{
  "dataset": "single notes of musical instruments (NSynth)",
  "noise_aug": 0.002,
  "vocab_size": 106,
  "decoder_drop_path": 0.05,
  "cautious_weight_decay": true,
  "warmup_steps": 140
}
Rows from block 8 of the audio encoder of a small audio captioner, named by matrix and row number. Rows with one number belong to one channel. Each number is 128 + 32 x the weight over its row's rms, rounded and kept within 0 to 255. All counts start at 0. Numbers have three digits each.
After each channel's rows are labels from the 100 clips, of 14976, where the channel reaches its highest value: "strongest on" is what is common among them. Only what is clearly more common there than usual is listed. The data: single notes of musical instruments (NSynth). In brackets: how many of the 100.
# convs0: expand pointwise conv (encoder.blocks.8.convs.0.weight, 144x48x1x1), inputs 0-47
# convs1: depthwise 5x5 conv (encoder.blocks.8.convs.1.weight, 144x1x5x5), a 5x5 kernel
# convs2: project pointwise conv (encoder.blocks.8.convs.2.weight, 48x144x1x1, transposed), outputs 0-47

convs0.102:092167143156099060148098118169116167193134117054092123109152154129180134121155111171142074143134144106194109127114135181128139167154146132165099
convs1.102:113093101106072131148150109161150095099065077145170123162156154156120082098
convs2.102:095149147188090084140115095144123182118073124135138134148113107139103081171095059116143139131160066115082189055142142135089129137119126120113165
strongest on: octave 6 (71); pitch class D (52); note: D6 (52)

convs0.57:182127059126133090088087147155124190125058136126156104123156114168086117205149116154093124183094121109152112152088141140122170107122154125153095
convs1.57:058121103143146115100157159110117112105131172105142151133160067062098111082
convs2.57:101107178152106090098128161171164104155141109215091085127082093136156139103104147069120142145155084125127107117151110183150133189158146093156158
strongest on: octave 5 (51); pitch class D# (46); note: D#5 (46); note: C#6 (25)

convs0.68:101135167111111117151152124116167059137189111123109119110177151113212068141117164109115175166125114149100127177170120108133096119125094102177178
convs1.68:089090158154121133126115132091178132076105079149111078097144114127074067125
convs2.68:156135162049117138117151177083101045150118126150174109108149158138104134101174142117173129118107116114176089104161109128165127165150119088172185
strongest on: octave 7 (35); pitch class G (27); pitch class: C (25)

convs0.6:149086137164113152176097174153127170188076124085152106164063143116160137130068108146107151116120138195102111103084159131131194119168125135129119
convs1.6:132143168160096199143181106130144120116101168093153145091154158107075125083
convs2.6:102181152142067133093080133113065102146113116129079154133103157184120112173114114160086117041155092108142102175108110118125120093147159158093123
strongest on: octave 6 (56); pitch class D# (37); note: D#6 (33)

convs0.38:182140193129090071165118111164159162105169098123114158128064133118108189164085089166185135094124160104140100131109150116128099128135076156098124
convs1.38:082124124111151115073128091098157109100142113120106105109131112055053096099
convs2.38:164119082117131176121093140093092118180121126073220106116137159119115112105147125186112140089097151145173165110126126084060139116085150133141170
strongest on: octave 7 (51); mallet (33); pitch class G# (25)

convs0.5:095139157165165098206127097155119141092163141092128152154079166089130125124080154180127156125219118112076080127143108094118121133120098135131085
convs1.5:126108123082103138126125074103129135108129131108102111124136059086054062108
convs2.5:156129125073164159127131138138121080119109101084186144128159155108126124104171102144098099105107182136160187153081099102069137088073100100132191
strongest on: octave 7 (33)

convs0.111:126122104162125214118106150107138168118094129166104125172186119160105082098089096097073124154077121145119148119099194100130119085072149142149153
convs1.111:173142109135178124101130177124137114101167170098096145078060138159118138079
convs2.111:109173082169139113089100083106098151110087113184110099124131075078114140098098118104056095112088121133191175146099150147105127173141135080143132
strongest on: octave 7 (46); pitch class G# (33); mallet (28)

convs0.72:167124062118114138085116145109132116176127097091113137144133079187096098159160140141131139166131110098228133114128149086123057162164098115149111
convs1.72:166159094127115215174095116107185110091131079124149117141152114110106099125
convs2.72:095080060141117177112094087116145192172107104128137186195116102085156143142144143125114094139118144073135171162113096120144156076123133085118151
strongest on: synthetic (61); bass (51); guitar (31)

convs0.43:170128166118108154090141116133166118148121178110119063165161098138135135137112173153098084170091154155145159101070197180147098100186149137147157
convs1.43:135142082127132161150164185148186190143156108105133153108085106161100118079
convs2.43:144033142134141154070130121118122161167160123098146059112098142124115180130190107138148080110114122105095157146119134102071134078086159167114135
strongest on: octave 7 (55); octave 6 (45); pitch class D (30); note: D7 (30)

convs0.132:167092119102126067163090204165144181133127152107166129127185219153138122163139150120117114128126134194144154149091122149147119089116146117126084
convs1.132:182150183172135170163185136137087100080094127125106128111136142099145116077
convs2.132:056118103086075083144124172131083090126123158133110176092141078099079133119107089164077125075109146117123077144062156123110147120159139137104125
strongest on: octave 6 (55); pitch class C# (51); note: C#6 (48); note: E5 (27)

convs0.2:121106165185190129130118120127120190134093100109142162168095153113143198131105106239159160063135138155165122109117140143121130116114105133134135
convs1.2:085124133114157097140120070082113124112119060074082143161119105165159160106
convs2.2:162094151110103113133112171110202132117132087104102155174116083109178148120112208158117175173137094136103161098124086191156130130179136148109114
strongest on: octave 6 (54); keyboard (44); pitch class: C (26); octave 7 (25)

convs0.93:133113187179132093178154169178116193127089099095124143163145143126091190146119090140128103096137111132151124103168116164115142132149072203117091
convs1.93:064098082050080156140121147154148112126131131100131168146174104088119128112
convs2.93:103130112207147116137124051153143203147106139131091120091103123132167134115074096119122140160145125110087142102063172109128165120063160158150124
strongest on: octave 6 (81); keyboard (39); pitch class D (27); note: D6 (27)

convs0.129:112161144108126106129095095150101047141130094102115099051118157192197158100139089138135125145085083158107105147146084126153093172158117131097135
convs1.129:119157152149153160153139173131161141118107161186154155115158161215134171132
convs2.129:100122177157087137164118091145160124161121113163099132178147146115166137122113128102102115103219141151153079149129107115232139148100173143126159
strongest on: octave 5 (68); synth lead (35); pitch class: A# (28)

convs0.65:106156139161108107149075165121049159124093145163121085173114154131109071100142101088114101131135082163167179101119141118143127070105159112078085
convs1.65:131083104121092103121108104141110136116092148098144196182211098137109146148
convs2.65:183140123115151089107139130119157125150123137151174143127094164136073134159151144120115161152124128129181135089208140163164155202099157077186080
strongest on: octave 6 (36); octave 1 (29)

convs0.16:123109156130116162115115110153072129140101137128119091133143161148122142039189090107063098154097108092153164102080153120109042122154141094137105
convs1.16:190165172095096095140148080103103100109096117149169173152136089089103136113
convs2.16:131161117094118137150093171154113138100079119131144205127153079122149085084093145218084133136163124118138179124110131194123150134144157144158084
strongest on: octave 6 (30)

convs0.25:107168152140115130107134139122136122153154080074124134142066162156112180100122079159119132155176161147220066117112177139084100099167133120115157
convs1.25:108131129107133119123139125172155093087134081074108050103110139169193140118
convs2.25:114176129158115094138114124159177162152178125197113178154121121168109118224141083141118111123146090144101107119154168190144120127157150078153122
strongest on: octave 5 (87); pitch class G (53); note: G5 (53); pitch class: G# (36)