config.toml
model = "audio captioner"
dataset = "single notes of musical instruments (NSynth)"
train_examples = 184686
noise_aug = 0.002
time_shift_ms = 50
n_mels = 64
hop_length = 160
input = "log_mel"
spec_augment = true
win_length = 400
tokenizer = "word"
vocab_size = 106
encoder_arch = "efficientnet"
encoder_norm = "batchnorm"
encoder_activation = "relu6"
encoder_depths = [4, 9, 4]
encoder_kernel_size = 5
encoder_stem = "single"
encoder_expansion = 3
encoder_widths = [32, 48, 72]
fusion = "prefix"
label_smoothing = 0.05
decoder_width = 256
decoder_layers = 6
decoder_norm = "layernorm"
decoder_norm_position = "pre"
decoder_activation = "gelu"
decoder_mlp_ratio = 6
decoder_head_dim = 64
decoder_fused_qkv = true
decoder_bias = "all"
decoder_qk_norm = false
decoder_parallel_block = false
decoder_inner_norm = false
decoder_drop_path = 0.05
decoder_positions = "sincos"
decoder_prefix_bidirectional = true
decoder_connector = "mlp"
decoder_tie_embeddings = true
init = "torch_default"
residual_init = "zero_last"
optimizer = "adamw"
learning_rate = 0.0018
beta1 = 0.95
beta2 = 0.999
eps = 1e-06
cautious_weight_decay = true
ema_decay = 0.995
max_steps = 2800
batch_size = 64
epochs = 1.0
lr_schedule = "cosine_restarts"
final_lr_fraction = 0.1
warmup_steps = 140
weight_decay = 0.3
Rows from block 8 of the audio encoder of a small audio captioner, named by matrix and row number. Rows with one number belong to one channel. Each number is 128 + 24 x the weight over its row's rms, rounded and kept within 0 to 255. All counts start at 0.
After each channel's rows are labels from the 100 clips, of 14976, where the channel reaches its highest value: "strongest on" is what is common among them; "peak in band" is the frequency band that holds the peak. Only what is clearly more common there than usual is listed. The data: single notes of musical instruments (NSynth). In brackets: how many of the 100.
# convs0: expand pointwise conv (encoder.blocks.8.convs.0.weight, 144x48x1x1), inputs 0-47
# convs1: depthwise 5x5 conv (encoder.blocks.8.convs.1.weight, 144x1x5x5), a 5x5 kernel
# convs2: project pointwise conv (encoder.blocks.8.convs.2.weight, 48x144x1x1, transposed), outputs 0-47

convs0.84 [136 140 121 150 181 149 203 136  82 154 140 115  89 110 124 111 108 125 128 120 142 135 151 163 161 113  98 154 136 163 132 131 162 146 126 130 154 114 139 119 103 143 157  97 110 149 124 128]
convs1.84 [ 81 147 133  86 114 102 126  95  97 113 110 120 134 111  82 145 120 124 128 168 139 144 139 165 114]
convs2.84 [184 165 114 144  94 127 151  99 132  84 122 117 151 114 147 134  98 133 109  98 130 140  94 138 127 127 151 134 120 167 160 141 103 113  90  99 123 145 165 135 156 130 109 149 174 150 141 155]
strongest on: octave 4 (63); pitch class B (41); note: B4 (40); pitch class A (28)
peak in band: 0 to 250 Hz (65)

convs0.44 [118 106 113 109 117 175 109 132 102 122 152 170 131 109 157 130 140 121 176 129  96  88  84 142 120 100 158 119 121  59 135 103 136  94 123 125 148 120 125 114 123 105 127 132 133  95 100 152]
convs1.44 [101  92 104 113 115  75  89 117 119 125 113  92 106 108 154 112 111 125 141 113 102  99 116 113  96]
convs2.44 [120 161 178 117 148 115 120 130 139 130 137 102 131 109 109 154 115 131 183 125 128 141 177 151 127 154 167 133 138 163 136 164 139 134 171 134 159 139  93 160 182 119 137 150 135 110 132 151]
strongest on: octave 6 (80); pitch class G# (27); pitch class F (25)
peak in band: 500 to 1000 Hz (81)

convs0.101 [144 148 157 145 133 133 149 143 172 173 102 138 154 129 150  74 168 112 144 128 152 153 127 141 112 191 135 149 141 149 120 113 117 148 137 135  88 132 128 152 150 153 114 168 139 114  95 119]
convs1.101 [ 94 141 112 106 132  92 137 146 137 135 126  97 122 124 142 131  78  88  76 126 113 138 121  86 143]
convs2.101 [106 139 124 156 109  96 155 108 130 157 162 165 137 141 162 124  99 195 129 151  96 102 119 130 117 111 110  99 114 124  84 161 132 122 115 122  99 125 153 126 161 146 137 134 136 115  80 153]
strongest on: octave 4 (89); pitch class D (36); note: D4 (35); pitch class: D# (29)
peak in band: 250 to 500 Hz (90)

convs0.124 [111 145 138 124 146  88  88 131 114 115 181 133 137 132 103 188 160 147 107 127 138 161 152 137 111 144 144 128 130 130  83 168 115 108 121 102 115 104  91  91  88 129 126 109 153 134 135 150]
convs1.124 [133 114 112 121 143 148 120 131 114 118 138 113 133 111 161 187 165 165 155 160 180 138 131 147 125]
convs2.124 [113 155 122  76 138 134 162  94 110 154 107 141 124 146 123 112 104 131 138 160 118  98 144 132 120 129  85 128  86 128 114 128 137 118 116 112 185  70 126  85 126 122 116 163 143 102  96 125]
strongest on: octave 3 (76); pitch class A# (48); note: A#3 (42); pitch class: B (38)
peak in band: 0 to 250 Hz (82)

convs0.12 [ 74 152 162 151 154 163 128 165  93 132 101 126 100 151 165 187 164 149 146 108 158 125 113 166 119 128 118 131 138 117 125 138 141 140 164 116 113 110 128 146 116 126 102 131 128 116 103 164]
convs1.12 [108 136 121 107  98 107 136  91  87  98 147 151 111 113 128 103  81  92 126 140 144 161 151 140 146]
convs2.12 [166 129 115 129 128 112  89 127 156 134 183  85 123 162 148 135 118 135 159 121 114 143 144 118 170 158 118 142 131 119 157 128  85 140 122 117 130 181 119 138 168 128 131 154 169 101 137  94]
strongest on: octave 6 (44); pitch class B (28); note: B5 (28)
peak in band: 0 to 250 Hz (45); 250 to 500 Hz (31)

convs0.122 [127 178 120 166 140 139 130 139  97 119 120 107 119 144 133 163 113 122 124 109 134 132 149 134 156 169 106 130 166 163 135 139 103 123 179 130 120 183  87 119 152 103 147  92  99 131 108  98]
convs1.122 [132 117 152 173 154 152 169 172 136 131 123 152 120 131 104 163 162 152 124 146 163 116 126 124 156]
convs2.122 [116 127 123 127 143 152 146 120  84 143 134 125 144 177 104 145 121  82 129  92 147 152 160 187 138 119 136 133 127 150 171 131 114  81 129  78 142 155 121 117 152 147 122 154 146 117 102 146]
strongest on: synthetic (77); bass (66); octave 2 (39)
peak in band: 500 to 1000 Hz (48)

convs0.36 [108 153 131 116  87 127 134 159 120  98 178 128  91 148 114 141  96 110 137 146  83 121 135 151 167 115  90 144 110 154 145 132  96 117 130  86  99 138 149 121 108 118 123 125 133 154 164 175]
convs1.36 [148 159 145 131 144 144 126 111 111  94 117  89 132 108  84  90 137 131 125  94 126 130 111  78  99]
convs2.36 [111 107  76 142 138 116  91  92 107 119 129  92 121 103 135 136 171 122 127 135 136 165 123 149 155 116  99  88 173  86 118  92 134 109 138 142 150 171  93  99 107 146 117 130 142 135 129 130]
strongest on: octave 7 (37); pitch class C (30); pitch class C# (26)
peak in band: 4000 to 8000 Hz (87)

convs0.86 [170  87 162 142  98 150 134 119 119 156 115 116 150 151  90 114 103 149 115 164 140 116 183 144 154 137 105 159 147 172 130 163 106 159 124 126 106 165 145 130 126 136 163 135 104 139 140 126]
convs1.86 [173 142 153 190 162 123 109 119 126 111 152 164 158 122 116 149 140 153 141 150 148 143 132 146 123]
convs2.86 [155 153 124 177 151 175 126 125 119  82 147 155 131 109 120  98 146 134 155 105 153 146 154 135 117 161 159 110 129 160 127 150 126 127 129 131  90 181 153 131 170 167 150 138 116 129 125 137]
strongest on: mallet (40); octave 6 (37); octave 5 (35)
peak in band: 2000 to 4000 Hz (51)

convs0.10 [127 120 150 138 144 102 170 138 169 145  81 165 109  90 126  97 139 154 102 162 150 126 133 124 131  94 114 182 152 149 115 138 102 156  87 166 106 136 124 165 125 123 116 141 120 140 131 135]
convs1.10 [118 159 134 143 147 102 105 119 126 104 105 117 143 135 129 146 168 147 190 181 103 124 138 114 136]
convs2.10 [169 145 114 113 120 123 138  87 123 105 127 121 132  96 132 155 129 113 109 141 146 140 144 109 106  98 153 124 131 146 157 178 117  76 127 127  86 123 163 158 158  95 155 170 134 154 160 103]
strongest on: octave 4 (42)
peak in band: 0 to 250 Hz (42)

convs0.22 [130 126 103 123 112 161 129  91 125 139 108 173  95  76 152 149 125  93 150 102 122 102 157 117 110 122  90  99 136 120 117  90 128 102 116 134  78 140 140 118 143 173 126 110 103 111 148 100]
convs1.22 [124 133 151 114 121 130 127  91 122 112 184 170 137 135 110 154 156 155 104 116 113  98 111  88 100]
convs2.22 [171 130  97 147 117 149 106 119 124 139 136 141 174 161 109 101 119  94 151  74 155 147 117 150 134 172 118 127 125 124 134 126 142 117 139  98 169 189 157 128 118 143 167 132 120 124 143 106]
strongest on: octave 2 (50); bass (50); octave 1 (42)
peak in band: 0 to 250 Hz (98)

convs0.73 [130 135 107 118 152 132 157 123 108 132 134 147 102 145 145 125 122 165 167 110 164 122  95 133 103 127 137 153 132 165 156 126 163 143 134  41 141 100 131 138 116 141 107 164 100 161 122 108]
convs1.73 [130 127 125 127 132 166 132 160 174 166 119 136 147  98 112  97  91  81 138 145 124 114 110  94 137]
convs2.73 [143 191 117 118  87 109 113 116 118 120 134 166 115 121 147 130 115 141 139 128 131 155 140 147 181 174 121 136 105  83 104 147  96 140 133 111 135 115 121 135 156 168 110 139 168 101 111  95]
strongest on: octave 6 (53); keyboard (34); octave 7 (28)
peak in band: 1000 to 2000 Hz (34)

convs0.7 [164 127 122 152 114  90 130 163 133 107 144 127 155 112 120 128 166 120 129  72 112 153 142 184 140 120 126 152 162 138 136 152  93 130 117 136 124 147  80 139 154 142 174 156 123 131  90 132]
convs1.7 [105 152 149 101 101 106 110 139 133 160 112 130 144 102  98  92 103  99 139 111 122 103 102  97  86]
convs2.7 [161 121 110 129 132 144 125 125 156 120 123 122 105 142 108  70 144 111 108 103 128 133 112 120 102 132 102 120 158  99 113  94 143  92  93 100 132 135 148  93 104  80 152  96  97 170  90 143]
strongest on: octave 7 (49); keyboard (44); pitch class A (28); note: A7 (27)
peak in band: 4000 to 8000 Hz (51)

convs0.13 [117  94 157 147 149 132 124  96 158 128  85 154 141 116 124 117 147 153 111 140  82 148 136 123 161 103 131 163 100 166 116 152  85 114 123 167 101 165 104 115 101 117 138 108 143 145 138 166]
convs1.13 [122 135 112 131 102  92 149 123 128  72 108  96 108  97 105 137 134 154 132 149  84  89 120 140 113]
convs2.13 [128 124 108 148 114  99 112 126 139 127 105 156 122  89 161 143  88 112 122 130 128 112 126 142 138 108 111  76 148 167 105 187 164 107 135 138 119  88 170 125 135 122 145 178 135 108 155 116]
strongest on: octave 7 (44); octave 6 (40)
peak in band: 1000 to 2000 Hz (47)

convs0.104 [119 158  98 106 133 153 129 116  76 136 129 118  96 157 114 140 153 135  93 118 130 135 146 101 100 144 132 148 141 130 112 125 174 119 116 125  80 172  90 128  94  84 162 116 110  90 122 129]
convs1.104 [129 139 143 152 124 138 140 170 157 172 105 142 135 136 112  85 116 109 106  97  91 130  93  93 135]
convs2.104 [113 113 117 104 145 148 201 145 107 129  93 121 167 138 143  68 126 113 106 120 152 168 137 155 106 138 142 147 133 178 114 140 153  95 134 133 109 139 148 123  97 129 166 135 126 133 127 126]
strongest on: octave 5 (67)
peak in band: 4000 to 8000 Hz (91)

convs0.15 [146 176 146 139 152 152 115 123 133 147 127 121 120 102 152 131 167 171 155  85 101 100 116 172 160 115 146 158 133 141 125 149 110 109 114 111 135 122 126  88 126 116 118  68 119 120 133 174]
convs1.15 [136  96  91  87  81 106 126 147 116 133 108  95  78 119 108 136 116 126 139 153 137 133 110 156 109]
convs2.15 [111 107 129 113  94 122 109 175  73 123  91 141 156 149 133 168 120 144 148 109 134 142 132 125 177 116 156  92 131 142 159 152 135 139 103 138 117 134 145  97 131 123 132 174 143 157 177 127]
strongest on: octave 4 (60); keyboard (50); pitch class B (27); note: B4 (26)
peak in band: 0 to 250 Hz (62)

convs0.123 [115 149  64 133 146  97 125 122 124 132  98 117 115 136 114  98 167 114 145 140  86 120 159 111 152 142 129 122 141 162 111 152 117 103 172 128 133 116  97  82 142 178 137  82 116 129 130 120]
convs1.123 [131 127 122 102 163  80 120 113 116 174 126 104 136  93 141 106  93 142 117 130 138 152 129  96  84]
convs2.123 [117 114 115 112 127 126 144  83 178 109 128 107 134  96 153 131 151 147 111 138 101 127  98 105  80 123 119 159  92 121 128 120 103 167 168 164 110 117 120 153 116 128 145 126 131 164 120  69]
strongest on: octave 5 (47)
peak in band: 2000 to 4000 Hz (67)

convs0.139 [109 129 133 137 137 136 136 134  83 106 137 113  68 130 124 161 114 149  98 124 110 126 121 130 108 131 144 134 135 153 117 130 193 147 113 169 120 139 111  80  86  77 125  97 132 117 123 163]
convs1.139 [139 137 126 156 137 103 119 104 119 125 101  93 106  91  80 146 133 141 170 127 119 166 150 167 135]
convs2.139 [114 112  97 118 124 129 103 116 125  94 130 121 123 139 182 110 104  86  85 131 108 146 110 107 132 132  95 121 121 115 141  82 159 115 129  83 177  90 103  95 133 106 106 109 127 160 143 133]
strongest on: octave 3 (57); pitch class G# (30)
peak in band: 0 to 250 Hz (37)

convs0.77 [171 147 159 119 123 136 179 154 125 164 129 153 134 123 130 110 157 135 104 119 141 134 144 168 129 131  99 137 130 151  94 163 128 148 134 101  88 151 187 109 143 105 158 137 123 152 153  94]
convs1.77 [ 90 120 138 103  98 121 125 123  78 113  84 135 145  97 127  83  91 117 108 147 120 139 130 151 111]
convs2.77 [182  96 125 140 127 142 118 114 178 127 145  94  91 117 126 142 126 141 134 140 103  95 135 177 134  92 141 125 153 173 146 135 142 127  73 155 142 115 145 165 128 125 122 163 148 102 125 122]
strongest on: octave 7 (69); keyboard (38); pitch class A# (34); note: A#7 (32)
peak in band: 1000 to 2000 Hz (40); 500 to 1000 Hz (30)

convs0.66 [ 61 157 144 134 120 167 142 108 110 105 133 135 173 146 118 120 106 115 125 138 147 121 148 116  76 110 188  82 113 126 142 122 116 124 157 165 127 155 130 140 131 142 132 152 128 106 139 100]
convs1.66 [171 138 122 130 144 145 109 102 126 146  89 126 112 117 125 122 110 104 142 113 151 174 183 162 148]
convs2.66 [188 102  67 120 106 142 141 121 129  90 110 150 132 141 110 116 130 142 139 132 175 107  84 125 116 112 156 179 108 130 126 161 113 133 154 113 113 149 143 145  99 124 104 108 140 162 133 123]
strongest on: synthetic (67)
peak in band: 1000 to 2000 Hz (39)

convs0.100 [160  81 151 166 116  97 137 140 169 184 118 109 113 117 106  94 132 131 115 120 150 112 103 109 168 139  81 162 127 138  94 134 125 145 119 133 119 120 143 114 106 138 144 110 132 163 124  82]
convs1.100 [101  74 103 132 104 112  90 119 115 144  99 107 152 146 128 104 104 146 167 158 147 130 148 130 106]
convs2.100 [136 131 127 148 132  98 121 110 127 157 145 150 139 103 149 165 119 103 101  94  88 150 107 158 109  64 120 105 164 116 138 127 100 132  75 155 118 123 149 134 139 105 142 129 137 166 141 170]
strongest on: octave 5 (70); pitch class E (28); note: E5 (27)
peak in band: 250 to 500 Hz (71)

convs0.62 [148 114 103 134 125  94 183 137 155 130 106 169 114 119 110  87 139 106  94 120 142 142 191 146 127 110 126 148 103 174 111 145 149 150 130 104 140 122 144 119 132 153 117 128  95 132 168  96]
convs1.62 [106 140 148 125 155 112  96 125 134 161 119 143 140 128 171 125  97  96 119 108  95 104 111  79  95]
convs2.62 [147 125  92  90 122 148 141  79 185 101 103 108 162 147 126 104 157 138 114 170 115 135 133 116 113 120 122 195  82 131 112 121 135 115 137 144 109 119 148 121 128 142 121 126 105 156 105 144]
strongest on: octave 4 (55); pitch class G (49); note: G4 (41)
peak in band: 500 to 1000 Hz (53)

convs0.75 [115 143 115 100 100 121 139  84 117 119 151 124 149 113 139 149 107 127 143 157 127 130 119  82  94  95 169  80 119 120 141 103  90 110 131 158 159  86 146 122  93 110 103 133 155 144 166 138]
convs1.75 [122 114  95 140 112 160 144 130 141 125 146 164 141 170 161 146 101 150 115 152 120 118 108  77  95]
convs2.75 [ 90 111 162 184 127 127 105 122 137 157 148 151 128 118 151 122  97  71 106 109 107 168 132 128 122 155 134 138 147 134 178 104 128 158 106 121 131 134 167 120 159 170 155 131 130 144 129 113]
strongest on: synthetic (66); octave 7 (34); octave 6 (28)
peak in band: 4000 to 8000 Hz (61)

convs0.116 [138 102 108 156 118  65 124 148 135 154 148 168 116 142 124 114 148 162 151 107 119  94 168 129 137 125  70 161 144 140 151 190 129 139 137 127 164 141 127 153 124 125 147 128 140 142 142 133]
convs1.116 [110  76  79 116  89 121 150 145 119 110 118 142 128 147 123 109 119 161 158 126 160 165 129 142 107]
convs2.116 [ 81 133 102 188 114 112 140  98 140 152 112 145 127 165 144 165  88 126 135 125 103 124 125 155 153 111 104 101 146 135 178 132  88 136 106 124 153 112 159 129 137 140 116 142 177 133 144 119]
strongest on: octave 6 (35); pitch class F# (25)
peak in band: 500 to 1000 Hz (36)

convs0.138 [120 114 154 100 121 107  98 108 139 152 109 108 124  96 115 138 144  91  91 135 145 130 166 135 105 191 100 143 153 174 116  90 134 128 115 126  79  98 149 140 147  99 113 131 140 103 110 123]
convs1.138 [167 161 136 125 138 104 109  74  86 113 147 124 145 139 147 110 126 139 166 138 121 115  95 109  98]
convs2.138 [119 153 101 102 110 132 141 141 146 150  80 128  98 152 111 151 124 145 151 190 102 100 139 118 128 140 153 164 136  73 136 124 132 157 164  86 133 100 111 104 143  98 146 100 128 135 134 136]
strongest on: octave 4 (60); pitch class C# (35); note: C#4 (28)
peak in band: 1000 to 2000 Hz (57)

convs0.88 [156 147 119 154 113  85 126 145 151 111 102 140 171 132 128 151 146 175 101  89  92 145 135 127 129 111 145 120 133 163 155 149 105 110 148 132 150 171 113 115 113 123 176 140 108  82 125 154]
convs1.88 [130 116 137 150 134 150 162 132 166 151 148 147 125 113 119 184 140 116 143 169 151 111 122 181 130]
convs2.88 [104 144  80 118 122 125 138 129 106 109  84 144 134 124 130 116 103  88 169 123 131 126 159 130 183 164 130 116  98  94 147 122 102  95 125  80 161 150 115 112 125 131 116 164 143  97 106 132]
strongest on: synthetic (72); bass (65); octave 2 (38)
peak in band: 500 to 1000 Hz (46)

convs0.31 [121 125 165 121 136 143 180 134 151 110 134 114  83 110 166 117 125 138 120 114 132  96 133 155 126  93 104 161 128 141 145 115 146 129 103 166  52 159 119 137 143 127 111 140 100 131 129 169]
convs1.31 [179 153 180 165 131 164 122 116 105 135 150 129  93 127 122 114 108 139 106 127 117 103 104 132 154]
convs2.31 [118 115 130 122 108 128 137 138 120 123 126 132 121 140 109 170  97 120 147 149 159 135 138 196 167 159 127 104  99  93 122 101 163 114 124  91 156 160 158 105 129 151 128 150 110 100  77 127]
strongest on: octave 2 (78); electronic (70)
peak in band: 500 to 1000 Hz (95)

convs0.106 [138 147  95  97 116 106 158 130 115 155 173 114 158 189 109  84 100 119 126 147 128  99 121 164 135  86 112 106 108 111 141 167 104 104 143 105 116 124 121 111 117 131 159 155 128 155 143 122]
convs1.106 [129 110 145 150 115 142 141 125 124 107 108 144 145 108 132 111 115 117 127 145 109  76  66  88  89]
convs2.106 [ 84  75 121 107 117 111 104 161 148 117 116 101 198  98 123 107 109 113 129 146 134 114 106 140 104 129 141 129 147  85 180 123 147 100 103 116 133 164 116 137 137 113 146 134 119 134 148 149]
strongest on: synthetic (76); bass (44); octave 7 (39); octave 6 (39)
peak in band: 4000 to 8000 Hz (94)

convs0.126 [127 149  92 124 126  89 136 112 147 134  86 119 144 151  67 131 125 109  95 151 118 154 140  79 132 138 112 136 144 139 135 134 106 107 185 107 173 155 119 121 153 105 106 156 135 130 130  96]
convs1.126 [139 168 131 120 131 169 171 134 111 108 180 153 137  97 101 143 149 105 107 141 152 124 110 142 147]
convs2.126 [ 99 140 118 121 131 133 126 107  88 120 135 130 105  98 144 142 108 134 177 116 116  88 170 149 161 114 121 103 132 114 164 122 133  93 108 115 193 136 100 135 161 139  90 134 130 110 132 174]
strongest on: octave 5 (55); string (27); pitch class: A# (26)
peak in band: 2000 to 4000 Hz (65)